Rows from block 3 of a small multi-label audio tagger, named by matrix and row number. Each number is 128 + 24 x the weight over its row's rms, rounded and kept within 0 to 255. All counts start at 0.
After each channel's rows are labels from the 100 clips, of 14976, where the channel reaches its highest value: "top examples" is what is common among them. Only what is clearly more common there than usual is listed. The data: single notes of musical instruments (NSynth). In brackets: how many of the 100.
# conv: width-3 conv, stride 2 (model.blocks.3.conv.weight, 288x240x3, each kernel summed), inputs 0-79

conv.111 [121  88 120 123 131 130 138 159  96 115 143 133 123 143 146 121 112 106 131 173 143  80 142 106 152 106 140 151 152  99 129 142 157 128 136 123 111 126 148 111 119 122 140  86 125 143  92 154 142 128 136 120 151 183 134 113 155 131 116 124 102  91 187 145 121 152 160 114 113 160 109  78 114 114 128 109 139 144 132 102]
top examples: pitch class F# (50); octave 7 (47); note: F#6 (39); note: G#7 (32)

conv.10 [154 121 147 107 145 101  83 116 145 158 121 162 105 162 149 140 156 143 145 122 126 170  87  90 127 103 153 150 116 145 118 111 110 120 132 158 142 148 118 169 141 179 138 151  44 100 163 130 120 120 124 156 103 136 176 125  92 135 118 130 149 149 168 126 140 154 143 132 121 143 117 129 110  96 139  85 153 116 187 135]
top examples: electronic (62); organ (54); octave 3 (52)

conv.113 [130 106  98 145 172 158 167 125 125 118 175 148 126  99 110 106  84 102 103 147 143  93 174 151 158 136 148 132 124 150 141 137 142 180 124 114 105 112 156 164 109 144 117 126 141 177 163 130 116 126 139 141 163 148 138 123 125 138 157 117 104 180 132 139 177 139 127 119 133 120 123 107 101 123 116 135 150 107 118 131]
top examples: octave 1 (60); bass (52); octave 0 (32)

conv.77 [128 137 150  91 113 100  89 148 139 133 147 136  98 123 139 157 150  99 111 124 169 101 119 139 110 120 110 129 131 109  74 105 118 147 115 152 119  97 124 100 134 113 130 117 117 139 152  77 157 128 111 135  55 166 164 111 177 167  88 151  93 148 111 100 157 134 112 111  63 100 122  96 141 115 169 124 108 115 102 151]
top examples: octave 4 (68); pitch class A (58); note: A4 (44); pitch class E (34)

conv.15 [119 117 108 113 116 138 146 118 132 168  94 144 137 139 107 125 125 134 138 158 112  96 148 125 114 129 162 103 153 144 119  95 115 165 118 177 133 127 105  87 121 113 126 115 152 180 143 132 127 113 144  93 120 100  90 145 145 163 146 135 138 149 113 134 191 148 173 103  91 157 104 157 119 120 118 185 104 123 109 131]
top examples: octave 5 (59); pitch class A (57); note: A5 (42); octave 6 (30)

conv.105 [168  99 112 148  87 118 153  97 162 125 134 135 167 112 127 149 141 116 119 115 148  89 105 115 109 100  93  90 113 123  98  95 108 146 143 160 111 132 142 105 104 133 192 131 129 134 156  94 124 101 137 156  92 128 106 157 117  89 107 112 104 120 100 129 126 121 115 141  96 111 152  83 117 111 139 120 121 116  90 147]
top examples: octave 3 (82); mallet (29); pitch class D# (27)

conv.169 [131 182 145  71 154  96 163 162 109 132 130 123 126 109 185 130 117 121 113 143 111 140 124 132 108 121  97 159 138 126 108 106 156 133  83  87 118 150 113 168 114 131 106 130 164 120 145 130 133  92 129 145 133 144  93 112  98 143 118 109 171 152 155  89 123 180 154 131 143 150  95  94 144 206  99 152 119 116  98 107]
top examples: synthetic (78); bass (61); octave 6 (36); pitch class: B (25)

conv.9 [157  93 122 148 139 140 126 119 127 139 133 116 122 161 138 110 148 171 130 141 100  87  93 124 116 118 128 183 159 140 140 170 135  90 134 116 148 144 132  97 114 161 106 129 128 164  83  99 132 103 150  96 145 123  95 113 101 193 124 121 139 167 137 128 162 119 111  88 181 133 111 127 131 130  84 152 113 109 183 174]
top examples: octave 3 (41)

conv.69 [120  95  85  95 125 117 172 101 112 177 151 130 138 117 185  88 111 126 149 128 139 134 120 161 172 158 111 119 115 122  96  92 127 113 146 101 142 125 141 120 153 133 121 134 197 125 148  87 130  98  71 121 145 107 122 137  74 149 142  99 111  91 119  98 137 159  89 124  88 118 115 124 157 142 125 118 140 149 109 129]
top examples: octave 2 (34)

conv.67 [125 105 102 120 124 141 152 180 196 144 144 104 128 150 111 122  97 153 135 101 118 127 160 135 155 185  96 157 102 124 117 105 152 120 140 175 118 105 124 125 108 110 138 106 128 168 119 129 128 115 153 148 107 111 166 124 128 111 121 131 167 146 100 179 115 149 134 127 120 119 168 119 128 142 125 112 104 105 154 121]
top examples: pitch class C (61); octave 7 (42); note: C7 (40)

conv.96 [ 98  85 125 126  69  99 126 113 102 155 159 133 145 154 104  97  96  98 125 148 125 156 132 109 146 147 129 120 105 112 137 142 135 131 118  86 139 154  51 138 139 127 151 144 105 155  81 146 121 130 133 103 139 105 184 143 141 112 107 119 120 144 166 136  84 159 132 150 108 170 140 123 142 113  99 133 172 125 121 108]
top examples: bass (48); octave 0 (44); octave 1 (39); pitch class B (27)

conv.59 [126 111 107  85 149 126 138 135 143 148 175 155 137 131  94 176  98 103 162 130 122  98 119 104 124  96 104 132 126  87 149 110 140  98 117 108 124 157 144 110 133 112 105 125 118 126 113 121 181  81  87 127 109 132 119 115 109  92 100 127 108 102 104  96 145 132 100 108 134 116 121 146 145 103 131 109 118 124 102 126]
top examples: mallet (32)

conv.257 [127 138 116 140 132 110 109 152  92 146  96 139 152 136  97 121 153 103  78 121 112 150 143 121 112  98 127 142  93 127 162 159  80 154 126 130 137 140 164 144 137 154 140 134 111 135 128 124 138 128 138 154  93  99  77 117 135 105 148  91 128 120  98 115 197 134 119  78 142 129 141 154 121 118 199 181 125 152 112 105]
top examples: synthetic (76); instrument family: bass (44); octave 6 (43); pitch class A# (28)

conv.29 [167 103 148 103 144 125 159  99 116  87 126 146 167 125 139 158 127 144 132 158 100 190 117 180 122 117 111 148 106 166 118 115 141 138 116 196 125 118 128  99 132 162  95 105 165 143 215 139 138 143 144 150 143 125 109 109 107 127 111 105  88 133 121 134 129 133 130 100 138 155 147 142 131 114  84 147 142 159  99 132]
top examples: bass (45); octave 0 (43); organ (33)

conv.157 [115 183 158 106 158 119 114 145 139 134 118 120  69 129 132 136 102 125 115 139 100 156 108 108 177 124 126 135 120 122 135 136 123 190 115 132 168 128 116 143  83 138  88 126 135 140 139 165 133 123 172 171 117 149 148  90 165 141  98 107 107  79 122 125  87 124 121 163 117 119 113 108 147 122 148 104 113 120 129 150]
top examples: mallet (36); octave 6 (31); pitch class D (26)

conv.259 [ 94 109 107 136 160 169 125 163 168 109 110 108 101 155 156 114 134 145 114 102 151 109 158 132 131 134 146  90 114 144 142 115 104 133 143 114 128 122 179 174 160  75 154 115 169 156 162 106 137 108 118 113 158 131 166 124 102 104 136 129 105 109 148 103 152 125 116 121 127 113  96 124 108 154 150 102 131  94  92 149]
top examples: synthetic (76); bass (46); octave 4 (40); pitch class: F (25)

conv.256 [127  94 154 120 143 150 141 102 123 129 130 124 120 183 106 155 118 147 135 183 147 102 147  94 156 134 100 183 106  98 106 200 114  99 141 121 127 158  97 119 138 143 101 123 127  97 147 123 156  93 125  74 141 153 141  71 163  94 172 132 116 132 163  92 139 133 117  96 137 100 148 144 134 147 113 109 154 143 168 139]
top examples: octave 4 (63); pitch class A (50); note: A4 (36)

conv.124 [135 117 107 139 137 104 115 112  90 134 144 160 107 104 115 138 107 104 163 178 143 184 118 101  68 130 103 124 125 139 140 125 101 141 125 110 113 145 127 102 112 126 133 144  98 126 119 125 170 116 111 120 154 161 154 163 103 138 182 132 169 149 147 135 110 121 150 163 147 145 107  85 143 125 178 113 139 139 102 108]
top examples: octave 0 (39); pitch class D# (33); octave 7 (29); note: D#7 (29)

conv.273 [199 172 101 143 158 153 137 136 103 152 130  93 132  90  97 120 110 160 101 112 144 131 161 140 157 158 149 118 118 166 123  99 182 118 139 115 175 120 105 105 113 130 145 154 131 125 114 150 108  86 153  98 144 146 132  72 105 153 119 165 128 157  93 136 129 128 196  74 119 164  95 126  98 113 125 143 171 131 100 131]
top examples: octave 6 (46); octave 7 (38); pitch class F (31); note: F6 (29)

conv.110 [125 128 112 152 151 147 184 131 165 128 101  84  78 149 112 110 121 182 118 125 119 112 128  94 134 110 147 142 118 135 142 102  98 128  42 173 131 133 123 110 113 131 138 152  95 108 133 160 124 136 133 122 143 105 128 123 102 139 177 161 149 127 135 148 133 110 158  92 152 119 132  96 147 170 178  93 131 111  78 118]
top examples: bass (47); octave 1 (45)

conv.191 [129 146 126 153 134 139 104 161 177 118 153  99 176 140 156 127 107  88 152 142 127 100 125  98 139 100 124 106 121 110 165 143  65  97 104 122 107 101 174  91 132  92 142 102 158 117 111 136  93 158 108  95 106 140  95 118 129 149  92 105 159 111 111 111 129 151  88 141 105 128 159 124  96 121 178 125 120 131 118 143]
top examples: octave 6 (55); octave 7 (41); pitch class B (40); note: B6 (38)

conv.173 [ 95 165 138 162 137 162 109 143 127 134 144 155  85 135 142 138 153 121 105 159 166 163 105 137 108 101 166 122 159 114 143  97 120 171 102 134 142 169 107  78 108 138 154 182  96 127 132 110 114  86 171  82 117 118 140  93 144 108 152 110 147 131 154 143 103 108  92 124 134 137 137 132 137 141  99 122 144 141  91 142]
top examples: bass (47); octave 5 (42); pitch class D# (29)

conv.247 [131 145 110  39 142 138 145 124 119 139 124 107 148 112 164 113 148 108 126 116 133 123 158 166 132 102 114 117 130 137 176 152 108 148 104 148 135 114 103 135 151  78 151 130 112 119 143 130 115  86 137 155 127 116 179 102 112 171 155 105 108 154 116 119 107 109 145 106 131 149  67 125  94 120 110 106 132 135 111 115]
top examples: octave 5 (59); pitch class G# (58); note: G#5 (51); instrument family: synth lead (27)

conv.165 [ 96 133 118 157 121 128 103 134 137 157 126 109 131 141 119 133  97  80 133 143 166 119  97 117 165  86 155 114  91 120 101 105 138 132 122  87 133 147 149 140 161 130 130 170  98 140 141 105 173 138 132 130 127 137 125 130 103 128 110 150 112  77 160 104 126 118  91 141 152 117 111 130 143  79  87 105 120  86 111 140]
top examples: octave 4 (53); pitch class E (41); pitch class D# (29)

conv.152 [151 105 129  91 118 152 126 192 113 137 148  97 110 137 135 142 112 104 166  74 130 155 134 139 106 159 121 129 134 119 140 159 110 137 151 134 101  98  97 110 204 145 119 147 149 100 110 140 152 149 110 103 145 125 113  97 107 147 104 112 118 108 113 152 132 131 119 120 167 151 148 167 124 159 120 132 122 122 141 140]
top examples: pitch class G# (51); octave 7 (36)

conv.36 [120 136 119  79 136 127 145 161 100 125 130 148 107 125 104 118 120 202 135 152 106 140 139 115 118 154 122 113 123 134  76 101 123 158 124 163 162 109 151 136 181 127 151 128 159  95 104  96 153 116 133 128 130  91 140 102 162 118 121 100 107 123  83 139 148 102 155 125 107  80 105 124 136 156  94 131  95 130 109 142]
top examples: octave 0 (45); octave 1 (39); brass (25)

conv.7 [183 142  89 138 131 101 179 110 144 169  89 151  92 131 147 141 114 168 171  93 168 100  99  66 139 114 136 110 108 143 100 100 119  96 141 127 157 158 110 102 123 124 120 143 116 141 149 135 137 123 137 113 141 136 116 118 109 130 114 127 145 148 142 161 107  90 148 138 142 131 110 108  81 153  97  97 121 162 106 122]
top examples: octave 3 (56); pitch class C# (35); note: C#3 (28)

conv.267 [149 102 121 148 161 122 184  93 153 146 158 108 118 132 136 118 135 146 129  93 150 127 151 100 175 187 140 124 138 118  89 129 117 113 136 135 185 129 103 145  72 139  92 103 140 133 151 155 135 146 108 142 132 123 139 131 124 116 154 115 116 122 138 105 106 146 104 142 109 143 118 174 120 140 102 122 146 115 142 146]
top examples: synthetic (64); octave 2 (41)

conv.123 [118 107 122 158 116 127  95 131 122 135 133 161 181 130 138 113 110 126 125 123 124 142 161 180  93 137  88 124 146 132 101 168 119  96 104 144 143  99 170 121 151 124 163  92 121 135 130 114 164 132 157 109 179  99 119 171 138 143 111  99  90 113  62 100 132 105 127 131 191 167 122 115 115 143 162 129 102 151 153 185]
top examples: octave 5 (37)

conv.224 [107 119 137 111 143 141  90 127  96 151 139  82  80 142 107 109 122 133 109 132 141 144 121 145  73 114 116 111 147 156 138 146 156 125 112 117 136 124 148 162  99 100 141 108 123 116 118 143 121 123 183 124 129  89 112 133 116 144 150 109 125  78 151 113 116 132 131 141 107 115 105  90 124  67 135 116 136 153 106 128]
top examples: keyboard (48); octave 1 (32); octave 7 (31)

conv.198 [158 110 140 121 136  77 131 132 156 112 134  95 127 107 141 107 126 103 172 140 113 130 144 162 154 163 120 142 111 129 118 102 149  87 162 137 108 115 158  90 117  98 136 129 136  99 120 175 130 114 146 150 130 123  94 180 110 141 122  98 107 141  77 164 129 143 135 129 140 115 114 151 153 116 109 109 121 140 159 131]
top examples: octave 5 (63); pitch class B (25)

conv.238 [139 113 142  94 125 147 107 140 138 116 148 170  95 108  94 123 138 139  96 152 171 134 162 120 153 163 121 149  80 123 116 116 157 175  88 116 129 130  98 142 102 145  88 137 142 127 139 126  97 132 158 112 149 149  93 137 110 128 139 168 164  97 109 149 142 100  98 155 133 148 135 153 125 140 120  94 126 144 161 160]
top examples: synthetic (79); synth lead (29)

conv.22 [111 124 117 116 113 192 151 144 127  97 116 130 125 134 123 153 149 145 128 141 170  82  82 101 145 104 127 105 144 192 143 134 121 104 141 132 133 131 131 143 108  85 115  98 137 156 107 158 115  96 157 159 135 133 146  71 154 119  84 123 143 116 134 130 139 116 130 142 128 148 161 118 159 130 137 124 154 111 113 132]
top examples: octave 0 (45); bass (44); octave 1 (36)

conv.6 [143 152 114 120 153 123 122 107 139 153 168 118 129 149 186 131 108 154 130 125 128 139 102 174 150 122 173 146 125 108 117 101 176 122 110 154 119  77 123 145  97 120 129 109 127 136 157 108 152  91  92 161 100  73 123 134 186 124  89 150 132 164 141 135  93 159 149 104 114 173 148  87 147 109 125 132 136 114  98 109]
top examples: electronic (80); organ (56); octave 1 (39)

conv.186 [146 162 140 126 125 138 107 125 163 113  94  86 119 129 103 168 117 153 126 112 168 136 128 155 138 124 155 183 109 116 140 104 111 133 124 188 128 152 132 150 141  85 125 147 164 135 104 111 124 155  88 152 102 141 111 145 133 115 110 132 117 149 119 127 148  74 147 130 113 121 105 132 135 140 122  97 122  86 128 112]
top examples: octave 1 (68); bass (56); pitch class C# (29); note: C#1 (28)

conv.196 [125 165 122  78 146 131 101 100 135 138 127 134 118 140 126 152 116 164 109 159 123 108  99 145 111 154 135 143 153 141 188 121 112 154 168 159 113 134 135 118 138 127 166 120 134 152 143 109 143 115 143 108 138 127  90 120 122 104 160 137 108 173 141 139 107 175 131  81 109  89  88 138 138 164 140 101 136 128 132 101]
top examples: octave 6 (67); source: synthetic (67); synth lead (40)

conv.204 [128 109 134 107 139 106 130 115 117  89 161  97 143 155  97  92 109 123 122 169 121 154 121  91 129 110 100 108 158  95 153 119 127 148 120  72  99 126 145 136 137  97 135 157 129 121 168 114  69 185 135 144 136 153 133  99 153 134 136 129 121 116 136  95 144 139 160 133  87 148 117  75 135 117 153 145 166  98 143 123]
top examples: octave 3 (49); mallet (28)

conv.55 [138 134 112 138  80 145 133 131  78 183 136 104 152 132 135 175  65 148 137  82 122 143 155 122 157 105 113 128 106 155 133 125 123 138 189 108  94 120  85 139 148  97 104 150 146 137 104 127 136 123 154 149 121 117 132 120 155 124 108 141 119 106 143 143 102 158 118 123 132 117 107 130 151 129 142 165 117 127 128 138]
top examples: synthetic (68); bass (49); octave 6 (28); octave 7 (27)

conv.245 [128 175 128 167 129 154 128 121  83 109 144 194 135 142  84 112 150 145 118  96 173 147  79 143 162 113  93 139 120 122 139 137  76  66  87 132 120 124 131 136 152 121 159 107 144 115 139 132 148 155 116 117 127 129 153  88 112 124 165 100 124 127  72 128 125 105 161 168 192 115 140 129 123 134 116 150 148 134 127 177]
top examples: bass (55); octave 1 (41); octave 0 (40)

conv.147 [178 112 112 167 106 103 153 113 155 145 114 110  97 144 117 173 135 113 145 140 152 118 164 130 149  84 108 147 126 116 147 130 128  81 133  82  85  98 145 139  77  97 149 115 149 161 144 141 123 148  90 134 139 130 104 123 114 126 164 122 142 118 122 115 173 145 143 156 162 100 124  98 156 105 139 159 107 143 128 148]
top examples: octave 4 (77); pitch class A (49); note: A4 (44); pitch class: F (34)

conv.66 [160 119  80 123 169 103 125 110 147 133 135 117 131 147 145 110 126 136 182  79 147  97 146 105 125 127 165 146 138 139 129 138 106  90 114 145 135 137 132 134 127 154 121 148 105  95 154 103 108 126 115 137 109 125 128 143 162 117 123 176 125 113 103 129 144 121  88 120 119 120 129 214  95 140 179 165 118 175 143 145]
top examples: pitch class G# (94); octave 4 (94); note: G#4 (93)

conv.263 [125 118 114 116 106 121  99 137 111 151 130 122 118 126 141 132  98  93 149 139 140 122 161 117  90 134 176 175 122 133 108 111 106 156 115 130 126 124 136 125 138 139 117 125 154 135 144 106 100 122 159  86 119 102 146 121 157 133 157  74 113 152  89 159 173 147 141  89 156 149 150 121 155 106 146 124 111 133 166 117]
top examples: synth lead (39)

conv.270 [108 117 138 124 183 142 124 106 124  83 171 145 103 167 117 150 121 100 114 106 133 172 153 126 159 108 135 101 132  90 139 130  92 185 106 135 145 117  97 126 165 124 146 151 125 142  80 167 123 134 173 189 131 177  89 139 142 113  95 149 143 101 115 133  91 124 138 152 100 180 154  74 147  97  88 131 140 120 164  93]
top examples: octave 6 (70); pitch class D# (52); note: D#6 (38)

conv.73 [155 133  78 135 137 142 139 122 161 140 140  84  73 108 119 137 162 132 115 120 127 118 100  73 142  91 109 110 135 122 162  75 148 161 111 130 151 153 166  95 130 112 138 108 131 162 134 125 109 116 129 145 144 151 118 141 115  91 123 120 130 117 113 120 125 125 141 126  96  97 113 150 129 160 137 147 161 123  80 164]
top examples: octave 3 (65); mallet (46)

conv.74 [140 179 151 144 118 141 126 133 160 117  91 148 153  79 151 142  94 112  91  90 107 100 146 124 136  85 142 150  96 123 113 160 218 114 124 186 123 164 106 133 143 124 106 148 130 111 142 142 160 123 169 140 130 112 115 169 106  96 105 111 154 143 153 131 146 149 113 128 134  97 146  85  97 151  95 149 124 114 138 129]
top examples: electronic (69); organ (55); octave 1 (55)

conv.0 [165 128 140 128 134 121 112 117  68 135 207  95 176 135 124  80  95 137  99 115  72 122 103 152 155 179 112 108 112  90 135 139 159  72 111 111 139 117  86 124 120 106 127 133 114 141 124 116  96 126 119 137 103  90 112 127 149 102  91 172 145 115 127 123 120  98  81 113 108 131 102 133 135 111 125 131 172 111 144 147]
top examples: octave 0 (34); octave 2 (32)

conv.246 [162  81 147  98  87 101 169 159 115 145 117 122 127 122 138 139 128 180 138 101 110 114  86 156 155  98 147 110 123 109 124  91 121 131 112 130 124  99 112 109 109 100 127 136 148 129  86 133 141 125 118 143 116 172 103 157  87 133 110 134  91 178 148 165 107 128 194 148 114 160 129 164 123 152 134 134 132 188 105 101]
top examples: octave 6 (78); synthetic (78); pitch class G (45); note: G6 (42)

conv.42 [129 143 145 127 169 120 109 114  85 144 119  88 169 147 119 103 116  98 128 142 159 112 129  95 132 102 116 115 159 116 117 116 128 134 137 120 141 106 109 133 104  86 142 204 154 143 129  88 155 103 111 141 118 128 110  85 109 118  77 125 155 122 123  78  89 107 127  98 149 112  85 142 118  83 105 117  68 145  91 145]
top examples: pitch class C# (63); octave 7 (40); octave 1 (38); note: C#7 (33)

conv.68 [119 121 113 169 139 139 141 133 120 133 145 125 148  96 114 155 100 115 132 122 121 105  94 156 158 132 127 106  92 113 143 138 149  97  93 183 145 105 124 156 138 170 110 126 122 117 163 158 143 133 178 137 169 108 134  99 117 116 130 127 157 132  98 115 123 129 121 128  86 120 139 156 137  93 135 149 132 120 114 171]
top examples: pitch class C# (66); octave 4 (50); note: C#4 (46); note: D5 (26)

conv.18 [ 68 110 152 126 153 173 115 153 108 132 128 118  88 136 145 162 142 143 147 143 123 141 116 135 120 111 158 154 141 164 150 141 126 123 148 118 146 139 127 114  86 135 126  96 130 129 127 107  96 141 119 107 126 137 160  90 145 138 146 178 136 121 140 113 111 146 107 107 176 122  90 128 123 146 104 113  64 140 122 100]
top examples: bass (69); octave 1 (45); octave 0 (39)

conv.226 [ 92  87 115 142 140  92  74 144  96 117 159 114 179 134 165 118 114 154 129 131 130  84 117 125 125 147 148 153 131 146 162 153 122 119 134 141 122 128 130  74 104 128 130 105 112 153 116 122 111 167 179 109 141 118 102  95 108 150 140 149 114 165 139 167 132 141 105 124 184 101 142  97 159 146 119 125 144 162 120 151]
top examples: synth lead (33)

conv.154 [100 112 138  84 197 124 104 170 121 105 107 133 113 120 140 117 109  81 142 119 111  96 138 124 142 124 164 141  92 169 126 113 190 150  89 129 143  84 104 150 104 121 120 118 102  99 125  92 116 103 136 136  91 103 120  92  86 134 118 155 149 182 137 104 166 125 101 106 126 167 102 127 104  94 154 110  92 147 164 172]
top examples: pitch class C# (48); octave 5 (38)

conv.206 [156 134  94 115 103  98 123 165 111 147 111 129 132 121 101  86  79 152 120 116 161 115 172 140  94  76 134 144 114 155 143 142 107 144 109  99 124 112 137 139  96 119 111 125 137 101 123 139 147 105 131 171 115 122 116 150 128 142 143 130 129 127 151 149 180 148 114 135 140 125 112 137 117 178 115 133 147  97 127 123]
top examples: octave 1 (67); bass (56); pitch class C# (33); note: C#1 (30)

conv.281 [125  83 143 121 106 120 168 160 113 125 142 145 144 131 151 162  97 104 105 130 116 123 150 128 139 169 184 146  73 123 104 129 110 148 151 169 120 131 126  84 113 125  91 106 137 182 145  95 132 121 113 122 114 129 129 152 103 139  95 130  98 148  94 173 106  99 115  92 149 180 133 115 159 151 109 117 111 132  75 131]
top examples: octave 2 (54); octave 3 (43); mallet (42)

conv.241 [123 139 134 128 116 146 151 135 147 117 144 142 162 135 119  83 118 120 147 108 108  97 133 131 107 148 165 118  91 116 105  79 115 153 151 141  87 120 171 112 148  86 138 163 103 173 134 131 131 120 121 115 127 116 110 141 132 135 157 128 160 142 130 143 159 116 155 122  99  86 162 131 123 168 112 103 153 117 131 123]
top examples: octave 0 (28)

conv.20 [114 180 132 116 141  87  84 121 131  96  91 119 164 104  97 111 106 112 158 130 150 153 110 143  61  96 136 132 104 124 158  95 107 124 144 143 156 109 179 173 136 118 140 127 137 118 136 128 131 135 106 125 101 126 176 149 134 130 126 134 175 129  94  80 103 100  56 145 113 139 193 114 115  88 157 108 119 170 130 150]
top examples: bass (62); octave 1 (50)

conv.254 [123 104 115 111 171 174 142 120 117 134  81 101 139 127 159 118 135 182 151 104 146 128 127 106 140 137  98 138 125 121 117 149 118 122 147 188 124 142  90 144 141 128 141 133 166 121 114  96 185 125 136 183 146  90 138 157 168 132 130 160 122 157 114 146  98 114 147 155 109 119 187 118  88 136  77  92 109 132  90 120]
top examples: octave 4 (57); pitch class E (33); organ (30)

conv.216 [ 78 103 128 174 116 126 106  96 126 127 151 107 116 123 135 109 137 106  99 107 141 122 136 110 141 140 121 111 129  65 126 142 117  91 120  92 152  75 116 118 109 111 180 142  90 113 118 147 103 114 125 145 134 189  79 167 135 164 136 107 130  99 115 155 141 137 126 139 107 131 136 148 155 149 159 142 144 116 104  85]
top examples: octave 1 (69); bass (45); pitch class D# (34)

conv.233 [116 193 116 114  98 151 158 133 126 128 141 140 164 145 139 124 117 160 172 175 143 137 119 145 128 109 152  88 182 129 138 123 143 155 132 117 116  93 110 123 109 133 124  94 142 100 131  96 152 161 113 109 134 125 139 100 107 133 100 115 165 101 146 118 130 113 120 185 154 134  87 140 148 102 165 153 121 147 128 184]
top examples: octave 5 (40); pitch class F# (35)

conv.190 [133 169 100 144 122 114 147 117 138 147 142 135 175 117 118 106 133 133 102  99 116  97 123 114 199 129 125 104 127 102 110 173 150 150 153 121 136 100 140 143 166 148 132 109 116 106 117 100 111 105 188 166 171 158 168 104 127 128 146 129 146  95 153 134 138  96 109 114 101 184 142 130 128 186 134 112 149 143 108 118]
top examples: octave 2 (37); octave 1 (36); organ (29)

conv.283 [ 95 113 129 133 107 162 142  91  78 126 116 107 154 134 117 127 125 150 126  93 104 174  45 156 148 126  90 107 146 144 128 131 119  94 147 149 132 148 127 107 109 122 160 113 132 131 104 156 131 125 142 127 187 150 103 100 108 142  95 148 157 130 148  99 153 100 141  96 101 143 137 120 134 125 118 160 115 156 130 167]
top examples: electronic (68); octave 1 (62); bass (46); octave 2 (32)

conv.214 [136 167 157  97 108 215 105 153 155 106  75  99 161 104 157 122 146 140 127 152 142 162 112 170 117  61 158 129 109 132 140 128 121 122 112 151 140 146 127 155 159 159 135 108 149 146 134 100 130  92 128 135 155 130 108 132 175 153 135 113  98 133 171 126 118 135 173 138 160 121 141 106 169 107 151 175 145 122 124 109]
top examples: organ (36)

conv.208 [135  87 151 137 123 110  54  82 100 140  85 163 118 124 125 204 115 114 171 149  91 107 158 136  93 134 126 131 161  90 141 157 179 108 139 148  93 118 140 136  81 130 123 166  88 112 121 144 155 160  98 119 114 139 161 131 107  97 106 128 122 151 121 124 134 111 107 106 108 114 122 113 143  67  94  94  77 123 135 135]
top examples: pitch class F# (46); note: F#4 (45); octave 8 (27); note: C8 (27)

conv.117 [111 158 104 146 145 148 136 162 105 103 122 151 169 131 188  98 119 131 128 100  98  98 117 128 145 114  98 103 109 166 141 103 145 177 169 113 132  97 141 139 109 131 122 141 142 108  93 117 145 117 152 133 138 130 124 118 118 111 145 115 144 157 155 153  85 138 157 129 138 159  96  81  90 117 132  62 113 148 136 114]
top examples: pitch class F# (63); octave 4 (39); note: F#4 (35)

conv.149 [ 90 112 154 110 163 134 133  95 139 171 149 119 119  94 100 149  87  84 135 133 127 130 114 136 129 155 135  89 151 114 114 124 157 125 139 154 136 163 155 118 102 138 171  96 138 111 144 103  77 175 179 114  92 145 117 162 120 114 128 180 115 112 175 159 100 101 149 138 140 101 118 124 139 104  91 147 100 124 150 134]
top examples: octave 5 (41); pitch class G# (38); pitch class A (27)

conv.54 [119 170 106 122 102 142 112  88 120 156 133 150 134 124 110 118 125 150 160 116 123 121 142 139 178 145 127 123 127 122 159 109 141 134 132 133  69 123 128 127 114 118  98 142 176 135 125 107 147 140 149 136 153 125 169 117  90 118 148 118 109 126 103 130  91  99 136 113 120 119  76 187 117 117 167 163 160 105 157 132]
top examples: octave 4 (63); pitch class D (53); note: D4 (44); pitch class A# (33)

conv.177 [ 94  94 107 135 172 102 100 106  75 134 119 106 125  90 104 135 132 155 126  94 102 141 151 121 140 134 145 155 120  92 130 113 141 124 102 129 135 145 133 118 114 119 134 155 133 165 122 108 120  97 161 157 141 138 125 136 188 127 111 117  99  98  99 100 147 122 119  94 132 108 118 151 118 111 186 168 178 134 131 114]
top examples: octave 1 (45)

conv.136 [129 143 120 112 156 142 175 135  97 108 147 143 108 148 144  91 107 139 119 103 130 104 141 128 156 130 133 159 132  85 164 134 111 126 114  96 107 107 105 120 121 147 128 165 106  90  93 123 142 185 128 161 131 155 105  98 159  81 164 119 136 125 111 113 142 105 124 113 124 149 144 151  95 145 134 137 136 112 109 141]
top examples: synthetic (65); bass (57); octave 1 (54); octave 0 (28)

conv.222 [ 91 149 105  85 116 134 164 150 177 143 110 136 141 156  98 153 117 126 125 113 151 153 101 129 135 100 133 148 132 132 149 136 137 121 128 184 136 167 146 146 154 185  92 173 129 112 144 101 133 157 148 126  95 112 106 160 134 128 155 132 165 122 158 111 123 173 131 107 142 137 158 145 108 149 137 134 140 135 133 134]
top examples: pitch class C (48); octave 6 (31); instrument family: guitar (31)

conv.125 [108 122 161 124 168 157 171 126 117 116 100  69 135 113 120 140 165 158 148 103 139 115 129 101  92  96 133 100 143  96 180 130 112  96  97 111 123 103 149 146 108 179 113 124 114 117 154 112 109 135 121 227 110 177 136 114 108 107 117 100 124  73 119 155 120 130 100 117 132  99 104 136 123 120 145 143 120 137 119 182]
top examples: octave 3 (61); pitch class C# (31); note: C#3 (26)